Weights of a small contrastive image-text model.
Model: 4.15M parameters, 24-pixel images, encoder arch convnext_v2, encoder norm layernorm, encoder activation gelu, encoder moe top_k, encoder num experts 16, encoder patch size [4, 4], encoder layers 6, text encoder width 128, text encoder layers 6, text encoder norm layernorm, text encoder activation gelu, text encoder moe top_k, text encoder num experts 16.
Training: muon at rate 0.035, 17700 steps, batches of 256.
Data: trained on photos of plants and fungi (iNaturalist), 45211 training examples.
Rows from block 2 of the image encoder of a small contrastive image-text model, named by matrix and row number. Rows with one number within an expert belong to one neuron, the router's apart. Each number is 128 + 32 x the weight over its row's rms, rounded and kept within 0 to 255. All counts start at 0. Numbers have three digits each.
Before each expert's rows are labels from the 100 images, of 14848, where the router gives the expert most weight on average: "responds to" is what is common among them; "peak at" is the part of the image that holds the peak. Only what is clearly more common there than usual is listed. The data: photos of plants and fungi (iNaturalist).
# router: router (encoder.blocks.2.mlp.router.weight, 16x128, trained with AdamW), inputs 0-63
# up: expert up (encoder.blocks.2.mlp.up, 16x64x128), inputs 0-63
# down: expert down (encoder.blocks.2.mlp.down, 16x128x64, transposed), outputs 0-63

# expert 0
responds to: order Ranunculales
peak at: bottom left
router.0:090149097096135190169090147158128150171142110097100120120231086083136143094125105148074087162090110133098108106172123159085138090154088108094153169122150136116154132150100136063134105120127142
up.0:099149155181157101204102134130146122082157121148190113119161131116100073092154147174150160157118160132128210066182163074096109170144114096131148108140099115040081133085110136068123146152123141
down.0:194089139161115097133124083158131086126135123152150195165135182125195091122117057152126070119134191098112156133149182124181157146153097094093135109108166148161106091084175129131133171099114148
up.1:174157132149121123146097139113118144126111155101138152084126180112165157161072131144135100117145123169160058116121100143144168166136133094114121166133115153090148129193124109051140136084117031
down.1:146144118170107109175159128106140139093125041209135123124106121175078087136123118122129165086125148194096172132107083183123177143127184172157128230177173076103133081154171186140126033149093130
up.2:150172106175163133122121109076133142156081200101071078118107213151097133138131121123108147158134137166117115115174154143127140162131184130105156113076076151149166123106145123175143087098107126
down.2:078126130111127104168146148212115108163115093100173111169131164153142096074157123119173082134164116135116139131105124097140152115137132118077051101095108081137099132136083181087071116104118148
up.3:120120094000117111158145075099155177131106084077146099114165162105132107073087119100129144136098080174139119097116130178165153085154146108089088137128095142131187124144172152139066108149105151
down.3:172136128099110122151175152086152101171123154166105142140077173132179089159051122129141142112167155119109126080134176128129119187173101126192142099139052131140139104182112122166135147131138146
up.4:085105152098179109087155136158098088168125124136156123143106112165088202148131104132138106076070150139140140177156142134111166124127139095132132134104082150095093122071132134116159110123173150
down.4:067163140084089120075168140145195177145129170108164114101155134124139177112096117128136100152113113159142147162171081143100114106165103153136146108108099119131128117173175106126104171050066101
up.5:104115095092157089093095184131149126110187143120101150086190127140126169111198060150062125112148113127112086174122119070152102150123144063079147130134182101120149115160171116123142130126119162
down.5:161106096085102096109181172113093082135160137099069139146080093171095163074187137148115082124133132163116123150110099124150188147163174106145134131122162115181123133111068079147104185092144145
up.6:100168166121100149094124097189071051095132119185089145069107157073075178142144133151179143096174105105083121153114144057182152155119092160132066117178132194100073150127136136133097118176130135
down.6:130154133126103111137114124132102134176117181114153146119120137117195139067162144131087156112089119118116087104119151088104118157144132102181161101096099148124098089158102108102087237071167125
up.7:101146092111146143105123131108136125192109103181155137149243102069150149097167107150149074071114134083130136152135106124144173082100116156098106127121129112089113129136134116183114115115186155
down.7:125127094140063176069134106115112204107102120129180128150124179103108127061119163128122175131128128096129067134139144157117115085100128128108118082108173180063140105084120182182114163164113101
up.8:096156066113099140125103145099122148166190143164153119180087110128146122107074113094174209176068068113069151154127138207132145176161129102088143101111022095140119121137122143150134134144091127
down.8:131111157097153113143089092163117149153173139138151086078186169126060127151150083156054147147141139100112162175139115079098168123101142088103094132175105101112116077129148135130142094130153179
up.9:113142069138121168120125119110150137132138146077142111110097072129127101166097091141087189145143122153082143072255147189156108139140126111109112179117156140148080130136164147131131092127135174
down.9:157096137133128142115112114185091163107088135173115101117118111135099141147123130139108145103101077114124088075094184135127127100119154127069165150148137168057112091138142136144115113164046065
up.10:097141104147121216097134125113112101063149140133068049140151153078115114065168120107198096152134092092103213121090071158128157143118156126139114165131108144110063130145090124102115150109105206
down.10:094093210112092103080081147123089089138097105144143092108064112152077130157027146118147174093135171123167163142140157124173134134114129088097150118123070129144195111104122158107151076133083151
up.11:127132166122158091117114137162160132137179097109158124140220171140178112079072172161129175121129157124094062138071106175090133089121140138143104175149106136189084099187179112113073145131108118
down.11:115082135072090080174090165148113174088155163135167150154119155140132179153048096152175117159133141126116082059099165102146121174103158165172115105190130165094161109109118105147159125136121167
up.12:148124131130154144036106126144163151186153174088115126147147150080133165186128075186124138157134135079206148105129129153133195117070135160142138149123075071113097114125141171076129108129090142
down.12:124071105173120164148145117087107153137087112129067151082131089098096125128099197189165109153094132208129164127122065127120075111097158130101130083146107188097110092136105135124156124146155103
up.13:110146122169151174082086108106088098163137091147149122182120151127119169056129152203155115111081130164126131153121165142140123129130158129145068160090153148163169104139100152095140104179135053
down.13:135070126171126105152133119141152129092139123143109121132183125130129161210086105130207131095136166123097179185115044122085085180151118160150145089165103120119186117072111110125138093128140134
up.14:117102154070156132163145201132073188111111188106132085148183120080124158114094167117096124116135121111137152110084150155154079127160122107154097140149120163061143090110071091097099179104137125
down.14:167152204146114125127127144161177095121148123178123089113098079139187109183119109122061140114130189117139133095151150085093095142145104112087091096114147083170130084088154077177147164165154135
up.15:096169128124102101179174120119175121111116132129117101075142114079169146132161048163145097129104127168157186187132086096165107115120107102116097155148139153166115162069107114121217108073072095
down.15:088080111135103147159088110132079176104103089118113109136125066160164151148113109107117069118154084129058143159126105148164092166127136120163152097099143155157103081126110142122157127105112132
up.16:077151121068081118101140173130139105089118108169062178115143054106091151128173145126114122065086117090171127179150122108184135149133169109156125127088078102172137149165144142152097100174119142
down.16:111141133108165101118092099103104137111139111090113120115117177074116119139189125121177119117106160179078101112150093161113140144162119115120074121127124162123156160102110074132083067126145116
up.17:119174089124043157158110157145127046140146134136151102149074091159119102126081157171157133126150122117171131103090112081204137071127131122121072179170148115083152114164151161127140142121129105
down.17:063130108122102147155127144135104126142185183082085177107137079107157108139112123159116137156179117105138107170101171121154132107099108089159134116078140145115164172141144171141168077159139158
up.18:134165116157141076095110153154081134150157081114096128130128152116028137161110142145136171152136122164123131132088135091108168116172102054138102129158149078110127100165117124066057126084147132
down.18:172138116162121135150094124158133163132131113086131089146120173065144135119128175156135150156131100123168087170145157177138094069144099178127077144110146132093126173136120117079150148127134061
up.19:151124134154097129145159170147130073140066147091176070131140101054145106133127117082165129138134131101083126139138152162151175075206155162087173058108187205119152106095123131143140112133138124
down.19:158122161132172125111135130075123115075142137064130137166133095121118095137070148162138150153157163136086184113085139179151128125034124108148110073096090152169132198162157150135083161094156077
up.20:149139159126183122078166132058168102077163156156126085129132121159163173132149163089133127124118123107149055114105136100080146119108115087113126081123122126119164138174083182159174159168066134
down.20:134188038150126163069080134161119126107148107130114095106089133113146125094201167070171094090111108148117162087122096097106125074144156122163093137135101109136130128150195131112111104157121129
up.21:092135138139137119122184162140169136116068134083114101122143142160137135117139093154107159173067127166115121153160080109079097181141112165075129101142200150129137170113050130137114169110093187
down.21:142136119129144130137141087160145111103137146109103180127165130147115144141144124103142138079137035095128164152142096103125116087141206089112108116090119119109135107088109170142142096076129066
up.22:108143110128151119183152154127180131058051132100124113129079090109160110138135150080129155133124208105163162151093151162140118135133174151104117161109168124106149093117150133124145175080074107
down.22:073149144125087167103170159069110158131143158099129135150074120144129098060154163132114170148099064128091093161162113097092118145099151119109100111111102103100167120102103118121225092178145086
up.23:139189199096080090133112129121042142159114108133148112119129149095116121109090079148101127137130156122184213172126149110103158128169168158110093115122128146166163166113066124117141096130123186
down.23:137147200130156120126075123120067127138133146041119119187158130130130118104127113077174125133104142129146102074125139156150116120159108093155112122094092143138086166113171109146138086128160174
up.24:117154098147209103110111112134049139135167086183103105130094171109173077127079086137086139126118159092085097104120066137127167182142128184098156120152147193111088108133121131133095086135123107
down.24:188139105157131146100141116182149106146175178139181147121115159120152140109199119097136063169188154158141133110110170198121147063139159126150117160173113090141163182128155107170156134146145162
up.25:126113113164148095127152172143118076140204109134149123195167176123150128125090126112155063142172108109100100200135114102133093166094155123133118173125188111070144185103091138072120119071097155
down.25:141123102082128145123056152095156140117090151165080161110140092140097154131113081103128129139167189130208130170098164107106091102121085081113144179145099099071146157063124165064140112157152138
up.26:142125141152087145063129106074114156159178111089118081116137120098138127131118142147111141179176083123147144155117116153145125073090178164036153041091104124141163114145110127115127123155099141
down.26:062084142099162080200084187090170127188135108118116204171122143170134177092097135165193142136157098150159155155151127114098166106157178197127150131127124142093105138161127160102142162144129121
up.27:173138160089167085174118133124109111124090158123129151168098143157112145140136086126148130176162125146152113162100099086128092142109142115085076112083130136094168129065150143121112108113107138
down.27:113141235151122075136151157200130116139143145142086141080185148149066137126210111145122138109116125157155130150110172094131160138086099110106136174084121111123139122133065086104076117127090118
up.28:141080094086162098127077063123147111128161124118097116154087143177109127090103151172164152149069165128102088118122156105130194134075170160151057143162117119153147117192143118161121143124192169
down.28:151131099165110171092119162112066165133120117123110095126113187173172159080142070127154242157144077149135180076127119181127153145141090136133116154134111100115091060130120083174143142121144127
up.29:106164068055116168146110124128175160070161156109132145144101188099142118136186156154149086086072087130113050113129094183088095154152137157165115092189121138135152132163130149099132143175088121
down.29:145098082156108123104131132126134143097187145124161127191101073088170082127092163147084140111138130126110107137147176086129133137082127162094060111093072095131152087108080066116175115157075095
up.30:157141048152117084166092065183068129091144090093108117138106121110191156128092187116098136134167112084075124179084198176165136145111130093122092107162188067173099086133141138076180137145055139
down.30:153106134128100142114151055130107117115104143132108064115121172115116164109154125170120141126162177073151096100102098162140157109148117123156142126171098187180121125157176081121139045053132136

# expert 11
responds to: order Asterales; family: Asteraceae
peak at: top centre
router.11:157141143150152131142093063093108098129118105107160118141157159077155130082147200152135079111107199123099128116115142128123124169117142131132224155234110124122151138133054132122142120200155093
up.0:093139125100173152068073104164121160123131129135099157175140135087092102090171112109129102144117183140109112140105148190125116122140167200139116170096137152087130088126104133123083148200140059
down.0:138083107164129158134113095131188096158130182074136116095140125115176134205141126111176146125150107088194185162125135168085128079094154037132127077162162099106168131173124101102121085179096159
up.1:103141133151154128107065139105072147189131152169125130141100138134085105112106179120101131134166134068155182090130142173110092169100081158123122122100163120146155082096120116104140163088132075
down.1:130096100100119102146117149180077119151095125135122164121092133075097060128103117063094146168137136110129165134151166077129150109149077126129126182146129119119123128127134172134151112162110122
up.2:157189140065145125128085133106138079132088106129105124131104078135082113128067072127157122194107128121151115137089151070134163105127123118164150127157136149084150160101133146141133125080134151
down.2:154126101154118105130121133115098134129183141081146089130160112139146098139159107030114172173121139126048127135210140083146137166137096161130081140192147095152160170159116142133106101136156114
up.3:121147136141155100159146101133143123143098106055096104124164059092073121159146128113117168102150177088122090132132165136144197116094145115055102072180137120178087095156113138109158149136132115
down.3:136111099164123074160149053104151154115156079172136122153180112159145136192108154096082149114132118066093177132143114128085127117140132073088162151129102128119106062066172076142123143135128091
up.4:074142121077204174113091114069194151156109092080135126151149150143176204074115171119153125135143123138107193130114088157142111196113162098108055116136123141095131117079069090119186134108125128
down.4:114177095143088117169144103094131150210140107144174127098140130096125107182122149105112122079118123139186177095120161099080122166161121164111104107194146135142151124134149143158111118141096119
up.5:106066223123126140101125076140128107108091118186110130104092109106140126169124139098124123131172163131166129131114108167144115107157147095183084072078159145159151134078089189171162061107135138
down.5:202119219095102127093140194122163169080130138118144143144119103138093211152115097145065155122151117137159180144144096143095147131133141114127142065105142116122146174100111102113081098184074095
up.6:155104153141148120120146130182090130179151135108083084138097144153137157097106184167140074104105095108134096113160157099136143160116140153128116138110121162031157129084223130117122085119130138
down.6:147154134120123171099138114094181116131119157095124139086075141129144148087116108166066094147064171077116104086072137092097125132139112174121127174115165087122152149138111127112092165150114207
up.7:085141120155162118138110077124130110056164181109160112071116152164102168170102126104135071099170128146132164086110143127165119116127119118128070116185218110067148195128114099131073093125123089
down.7:125086151111172164090160147051197172137126126151140126139195097129173143143146206098080139121110103116138132177143140103124106099126138123140085150076091177079078147115129139181096173146152104
up.8:132180115126086133134084052183092155084128097150137107124125099132065109094120122145141147168117153180150144135138112100125158151130112115164161091129097110111076177127061131120074120159131135
down.8:099112201093127114192134096200100117172120072137159096161145081100126079107172130123145169119084195192072114153159103112117074151137122091082115189112114206129131140131144114146088129085151167
up.9:082117136161141079126113155151118117104150129129168152157165081103096073124161156141073084125081155135048118125104112141095156150148138094133098154112121140181121105147099114081146132151151112
down.9:138100117107152099116156141156080124102191109149164145136089211140127073162112138157151162105062135150148131143111154119136125094113156144180154143131160149138092173104147072101169149106098150
up.10:152144123096154124090138141137143125135165110090150162157072120111111124182091080164137111147125103118154090104103127109056098119104114127097149113118128110122079150203161199191112123145095153
down.10:120177142050140114128130125083122117114113109097072134112150087108128119116057171162125123136107148165130129158138149088126115122131157166064099071074103145168110136117192151149099205084158075
up.11:134183106134131128132147152186145111186152079125147096145104151119132164113117190079155121089134068086133128120142160128099151102122128123143133060104101108123064106149171140095128140103093163
down.11:113145106134142131103108142159132101103111090184125105143128125142061075126143171136160180152130165145098133113078087139114178081084152175168186156138106151083146141188051174152105102141155157
up.12:188141126125141131128119142106073113148171136141158100068134084121115127121165063135157128126123123129121101137169132110096176081198113170119102086118112111130104119118082111085129136160168160
down.12:104191174165162155120108098131151155141080115158142112105141167119073148131104078171114131112199145106133146146149117082116127052048097144144159171133150190151190157166113126120143075158086111
up.13:143094168139151150138116113110166107178191162169089074151104195105085144065174108164137102085155103151103083118139106109127084142169170159129172141112087131116155179080085139173118105156133148
down.13:151159101109140133131187222094079148158172147114159113121119140199095166109182076104177102195107097112121026159065133086161120164079177133125180173155166115152158126111106112113133142127101172
up.14:122131097116159137049184122140173110107105235131141104103152141158161115114173093088101175154139158107108178124048167201116133142098167106151097102079118172082108105174120110135134138162098125
down.14:087153131102119166159135163115164167106165120184120115129097147114187143132133088123160115152145074109163132117085165150131121117105182141115183114150127106075105182097121160090110123134150095
up.15:092140112088136113087138195157147137119074105162074153162105134150140072104162112170107123172136161117115099054074091128062094117145110096097181170106155118193097185116166172143086079109147171
down.15:124106183119127155147109115168099119098162101096121136146170136171115061125176086154122160143170099126074144127139116115119133103176187086074144127092108119061155105056186084209067089152099116
up.16:071146178129150138204125133105097119146174161088104109111053065132057075149096157099119123131107111183124085114160155103166095066113146174168109121218139153183119083179141155138077159141117103
down.16:147112175107103138136155168182142147133124135122087132138124123157085147126139136181154139141158132147054115125137121084118036160123120185161122094156114123097118197151138136168135165129086118
up.17:114150139129137097137161164162122116112097121142145137158114072068140146086102098166092110131110110128249075206097154119085118183147171114097196130171123106112091119082148125118111171109163080
down.17:127164114060129132166189138138088094131170135146125155150109121161088105091165131060016172153141098121133133099165134086113119186164104073123097087121218102112108123125148128091107100190132112
up.18:064177109067111088127157076174147103157095132125177134086079110152121133138183145147148056143150152154104103118184164140171147123075104124088090078122149117125154151150151105075204170132144092
down.18:182112123129153109159127109095109139108133133127186118121084170150108120121080098115181121092127041183113058150141134098146156072125132158110138117157168139115190139139126145173113153108064167
up.19:058105119141163085055157138100142099061107073136147178143062180083174087072096107151116141072148098072106130141130108138118138139158124102176145143135120102084165085120146108161194114192125115
down.19:138145095100121086147069127135127108167088169139104103125160122140139152110145146108067148111193150155068170163201103171106189183131161081128143052129171102155133142143158155095186087102125156
up.20:118137076121166149121085134118158152035089159116098139111072137096111125132191129145143092129119075102152158151191196168154139083088104178151152099116125129056182173153151130129140084135133105
down.20:161148064128153085151112156153117127161134105101189140162115120135150156148209083098146139082135151114159059136110163095156160114089151128063147055130083131211090052158094125107117158155122094
up.21:048171124082108138131136140123088050104113180108086158136118110167086189119108136100130132121142107106212134136065139192157153128105129116110110159104141118125153162125146085110073149192103069
down.21:113141098156073110161101144088124125071143159094073137109040145117138172146114142155176132143142162137184090120082126127175121138126164190129167213103046136153135136108070086116109123090121140
up.22:151130085137102161136114175092147148165125171118225133053146122094142145082090093193057096145117138072172055116136131139149113113104168123133077136109132144158149152152123176130124130130121160
down.22:175123153138110153059074104048166135098156145123115090112064107115071087163097106099078128129167133091145184120142067079109072101181165132107146094139160163093148091109140117158142158147133107
up.23:083146140154151154118140123102095137132142163140123081091101152109164062175161117158113130227126085105103203147095167133152132137146121145061135104162155155135154133149070112086096133151167094
down.23:110161149180094144161102053136181102157109115119132115153138131128139145144132105137162142144154114107128095124194129105119072144141121113126068180059140109099118143157108118107086060095171157
up.24:207122112110153193145131075112111154139134083156099094110148141094152092042129138081140136115121097173055120157162130113099091160101149106127101114126168090216125136142148100135135129145135092
down.24:117115169151151139103107141134089169169128135132094113108147158083077097097097168111127129084139154091142121116103156140094160156118067127147126163130080073135093169130154138130129137118136084
up.25:105119197126125059149182072123156100185167137139128118129084140065129158143132140037140136149080129111115087166112041132197118136100173098110110108085113141133133111104165152156126132189171128
down.25:121139138159103128089119158185135125135158113077153120073139108148164153116078169145076210110083138150106121118167165170143111106109145160169133171103070142137124120100141097097091171206169188
up.26:090102120098129131101118149117133162095137111103137059098108177143161111093117100147099139162141139109138143107089125134194167101123107086134087107158146150209116171063120135137116094060206152
down.26:170184121111136067115154102155102078123104121100105058081166112134127129143113112133175085071053091135099112135091131136140148100110106082138163139094167094104093175112087144108108151116205128
up.27:117150112167177077106098157113060075122166119135114126180081188102122072111089128105135088109105153141112149159134184124147099196065157142107142114187137151087183096127151145136084124168123111
down.27:078149143125097158093150127112140115164117139148114194112153140129139135143144120145119126115107094170054137141120092122115082104088142160182133119108133139122130137093145127143141174129095193
up.28:102125054158160118129161140109184134135016138052076096148049121121122136088120126133110117131152129088162144131147153096191130176109118139118136156124156076171128183103130106117109108177112140
down.28:128142110125101163155113150134132146121098169200073152187096113137145047065059097137137125145113020065101128082103159120112117073118143196186116121132129145138134098155103104117173145128151155
up.29:136105074108159137112159130105096132096118138127099116107123144146111114095113110136109137159168137133122137138129000066086075120100125100136110116096155039132218122155143109134172138131166197
down.29:105176120169098060093115097050170136130139124204098144164110104114145101126160115061172099169129114128159127159100152123141100135120203086093120087121058159110080106120093086121192131177140097
up.30:167112118060179096125141152082120142128186142118146165047172136130104154104162158123142147213090174114152126159153107157121101138145110136165126154113136127131126135141120071046123139146079164
down.30:171137153057168106145113134150100113089138177163121134105118143206173136120129157156127175099119125100161101113126119174099144158165086159143115124132127142160138128134093145184147191096104158

# expert 2
responds to: kingdom Fungi
peak at: bottom centre; bottom right
router.2:154128119158115179084183144083110068145094121116208058078105153112174171077166111093180123096092189110082116149204141138162100088098118128168073073171160164147161167212100097165132155138156142
up.0:121161104141128101114098074123164108109106113200163193090147077131071141110157127145114103155073179096179079130103185141105077135152110137137120163119058155175115103098090141186159154157130123
down.0:141078091120152200181129085129138098136129138129117158116092120112161153207093096143155084107118123114144081079154145162122085081094143131117144107109173079150128139101136075118067096103159165
up.1:101122168210122114121152146096199118152146109130121084208126104133083193102075134136116139134104136069124173096101171076113140184133124113160116142111102126154153129113146159163079171094110149
down.1:134180135159128112086178115103079056146139142099111106124142143150134095107093185093108167160116122122095133165077135127164104115146115141054124099112166100106128130046095109138158123206096140
up.2:078131135123137176153095217096107061128107176147132186094147169144137109098101125104131176116082126136087095088110151131129100139104196117065170110105209086141148121140155117140144126140042147
down.2:121144098101114161107141108038120178134123148143116124135156141151157121169152119076168094141128083165190090143177086126183111182129090110138147112103105085188113122143118060115121166148142169
up.3:120142165134108068239123069058135109113160147130152099154175149108121106134164140116158095138132120162107135105125132153174123117163143121084104135110169129141094161136113128102159152112126153
down.3:124114139136153124230041108099151102068126136115073137128166152164052188151142166117123126140121122117151170137159154173146122105128073133083066151148142106139163097159181156159114105098132149
up.4:140135130078171161149091113085119091149133143139154178132124054108127075131149124135133143132155096079148153148155152211153094147161079127076117108098093169142155144121132132071167154100116132
down.4:163189124124117126138111146111153078109133129085148177092111153118146102148076088117132182176092172119090101109120174151197113153087166125094113143131127120183171121130116124161130131138146104
up.5:108142185134156079170138134065163217114131144105104126112192156113094170144125119139145127097130126107176150114161174099127108196103195154077126175115091135106125080141065153090174137111124072
down.5:159124137155128179141161101134086143111166143116153135150140120156172160171181096099127100167117118148082177151171120171116184119194150115128073117094120148104143114176144126119050139131084090
up.6:110162107116089112099111109135098169074127114197153130093143164119148067078126125078102176149149112109117108164125091146189136155112120081069033134177141102153108081173162198107128126134128110
down.6:121094111101148146102139176142073137127130109090132112117128086088131123176110188078060143133191061140106138146105148110099158103126101156141161134162117155174142067106105132147184086153157179
up.7:123105079159155093115109107111104113134099143119172154118119169072153030098131194130125112091103099112086109098135145157147092146130077090112146056140097071102195142168154116128102167126135145
down.7:079089070088157172101110118093179077145107113101088089175181099084098121174139147133096127177154151139087167120138128108100142079088163129128181131168170138146156126150067135109175134145163173
up.8:137178149119108146134087186077128083107158145099095121235058098100144089169136162176065108135079149160046106181127080141116143124133123140169097101095136155143118109077084114101128188106102149
down.8:168131118167126156121082093124182137205131159154154117135167102135131119101075096119117126129147180129106131121116094138090060172051119192129111144098078124147108126101128098131210049130083159
up.9:179206166136105135130134074138061121163136168103123091126098124144105074101072110140145110155105225150108160108114115143131080125116105127125172171197173143139093137101149119148130156165092164
down.9:130097087149125194186158132178131131104195127083119126098158124087112154126170121129109173141100086140139082163114112095138151101141151093099139130144142113141151179123130156090101147127116112
up.10:145143145124099200193052138122118148140131158084169104111112132089082138135110123105104139137127130070156167067104128106090089136114116125088155106172152149068177138159078192114145083124105115
down.10:122190164172150109114150127127148068113093144136104081147107168146174122157146121121107095136143150096162155128150139099131107171089046078037109097142169068074171162088140127149120166113191109
up.11:173117148114131057131098109109186116163122145170082125088108115120167110111108151170190135104161124165096120124117118117136081137119078110117189096122043122126165115119117138082153164121106130
down.11:063080165155100146094164184090133158093148122158146105109088088184143109108148199142135141070114113144111109140133130043083143082130134134097137181120096115080116163118169118064131135123157132
up.12:104108047223104116110107088110144154178093097092166142071167117131125119157122131137125107116160104114091154101136128196144145164166202092130162099117159119161122108092148070175126135052107136
down.12:122078128182182133097135084162173207129111165059190101091142075101156192094096144101189153126101168162107088128111144124157111146087080178177133110157149109149158113075136155084137107086091121
up.13:106101160160162107124119143158097166175148082117103139137119165123148126124132192143162164071095172124131160154138110190153115157139141140050136115145117156116157135127110150121067097140105126
down.13:129123094146194100117186104130089182155131167134126066157116104160040156173189156153160057101112109108104143170158144074163159117100153092112148118119159098134145129088135170149117099136144148
up.14:123173113159051120127120104106174174077142159163171065147154163122124096085189146154140101141166105099148117145104116155102075098109125114133116117094176086165127057117143135164102094107105140
down.14:135095153117138148076092123119140099132047183117139162143113168150127136117105159119193180125118179089101094135104107094064147097096104159107133166174059143066142105119062092121122119148096115
up.15:109128137115116075144092107127157136182164180112154118167160151123174126093118139125152130127140128108077140143082112185164109113141095104171068124121173142160109116109110159173099084082092099
down.15:155167105108078125102096134128190155170156105116109093117123124116093094133108113117101108187176169114116180079110141104077178072106086097096073154096137063104152135098101141094155197111132185
up.16:196101085097199164074131158155085105111110104217147038104134136095142104193175112114151130102089147058130154134156115090064114196130130147064158166157115158126129131115123125152127146147159114
down.16:068117158137143150105070091184168175089117143131109178123114123092091133168146156124116190122080166130137163165091164144119106161132152091144201108145153072155139084109168169123122165068090137
up.17:113130094120192107121165138121171101085156161059134104044143143135092145153155102085134134161118193112162092115199109119127128112116174163121081091080094156075083107140161112104108119139133156
down.17:108118153165132151126171144134169093161097154073129153124125111132166067122194112158141143107058117132113100098084158055149119196168086133116105159201168149129138134144097111121121125121132139
up.18:127104102155093133216107125120125079070189140109103135175152139063099092119189084184141094126117163168142139119127107157158135105116153178140154146165110097100110141148142141127071107118087094
down.18:188125120105146118102080162070062129102071145115153167114123129108103128130163171192130179144118167135166091150151095161152076107249100143132137128124133216121123141135116146105145109145153110
up.19:095131098135133180192125131110184152081155106155132118176144162127095097137135119210096118151120135087134119147112137170141168096091034116190222120128155126097153073149078120133090134139155177
down.19:164166106081139143160134167121100156123142162053148156175153175150120122086156053115139096132185134128130107092149146137103100113096171045147108134097195174113139115180140084105133140159112082
up.20:108127146095147091117136134121110144174098126149106134135100049077074129082120166175165118133163084160141129191134075129124222127103157145148084124137155127117146101141092164067155125163118128
down.20:165130152147112126113123056185090163152152060153132076125158126138128091104099078149076107150137122129160119140124168144153128088155120086181112101086150155167118153169125148168194111056125080
up.21:070159125089114135082138124168146060170123138178105151161156136096087141149151135094132133163156128029084161118110187166165136079078185139169131110147100133172147123115174079100151119164147123
down.21:060139161092126134074153146103056144102135095095087160127082111137157100186112107112093134096085125076105148176163116073149141154117154153172166148115136064086137115150129131094126180111180140
up.22:096163124118176097144149120102125134138156131070123138134147154117113115119106125088166095135112090078131100104110110180116068081122149121161125101118164105139135078213112106188147151113106162
down.22:164150128085129101108146151130061155112098120121182133123092124150164118122156164162120192119099060070142163178114097083132113123152105171100119096089172153168166197112160124187125129168117114
up.23:133092168147109103049100088110129171083142168095123098162098128074190171104155126158126053048141098187112132143099107106092134124142168104122165166137132173124134080141207158166180100096121139
down.23:084155149143098115125104081127126135167087099093153182143119134138077235116171098170128154112194126086115125125157152156092130174160117141133072102139124151105110184113114147147092095174128118
up.24:171101112165091101130099149168146170161129090096067104104109081114116194212078151130112101137149155151104151154130130136098094059133136118161140131147122139177117139146027145155119179178101193
down.24:122086092094140103144044094102123163094125098166086170112139084164117109097085159176115178067137148108091101089162173167135154182132104100116105132128130098190083118161109132112162148103118106
up.25:118182091112136152122147087128122113133154129116145164130145151148109126104136171174123149145113177083134106129176121159192089097093084090143119132163155065173127161148154148129138120094105191
down.25:133151069103135174124170101160166129100148117190110082042138135078154124115159196163126146143126107094129121119093087164103155079129117097161111093121162086110121097133160108058117101132114118
up.26:098136138157083134116152154158130160117194186108146113109147152075159164090152146146176084095101162114065114120070112161122152113109158088140139086142157105175009192073117160124134155119091110
down.26:156171189185157118096100144114131130170132107154125087115103115175144161147180123132097131143106160134169119092140137108193147174105080089130120117138131115163111108089117134130097118089148189
up.27:047127145139146070121123154165140105132161145108128129161178129079104119151129084159084128137141204110119103097139131127097155147093173126138127108109099122146193103090106096124131106172084141
down.27:142090120120143122137132096109162131109171078099182125133100125157088147151147110125149092118131111077177118091100162127107133159118094052074092187116150090132119067150130052135111128070128107
up.28:124102103070147129185164140134128121143097076130104133094123172063102154062113157111121191159177167119109196142138152137105166159101203123073093122155152136127167104143155095150138132092131136
down.28:139145155160098159168107108129129080101192086149144126145179151168108177113160146136160117110088149131158138088150148114144102151116107204147108142184166127144083094146108123138158140120170086
up.29:082160131112137147057158198093103133141056109118131101018177136113185153128129135166136128123152133113142118169187092194156136137101165109117048143064120098161119131088126092087187115178161101
down.29:070127222172200126150132088156146156129144099116131110111172113145120075106105138084133105112156123148163150141109123157076106087117188197134108091138119105114123144139094095142218104133129128
up.30:085101147165115069081147070160148156107120127069203116126124202105183154095171139137134141147135144089112045072172119136129106144133102088116124110121205114097124149138171084127125168130106153
down.30:137150176147135129157123147189157140115111126119167110165110137086125144149132111194136103102163130163157113201062104084128119110089128122136138102208124157118107153148127147116080093093077081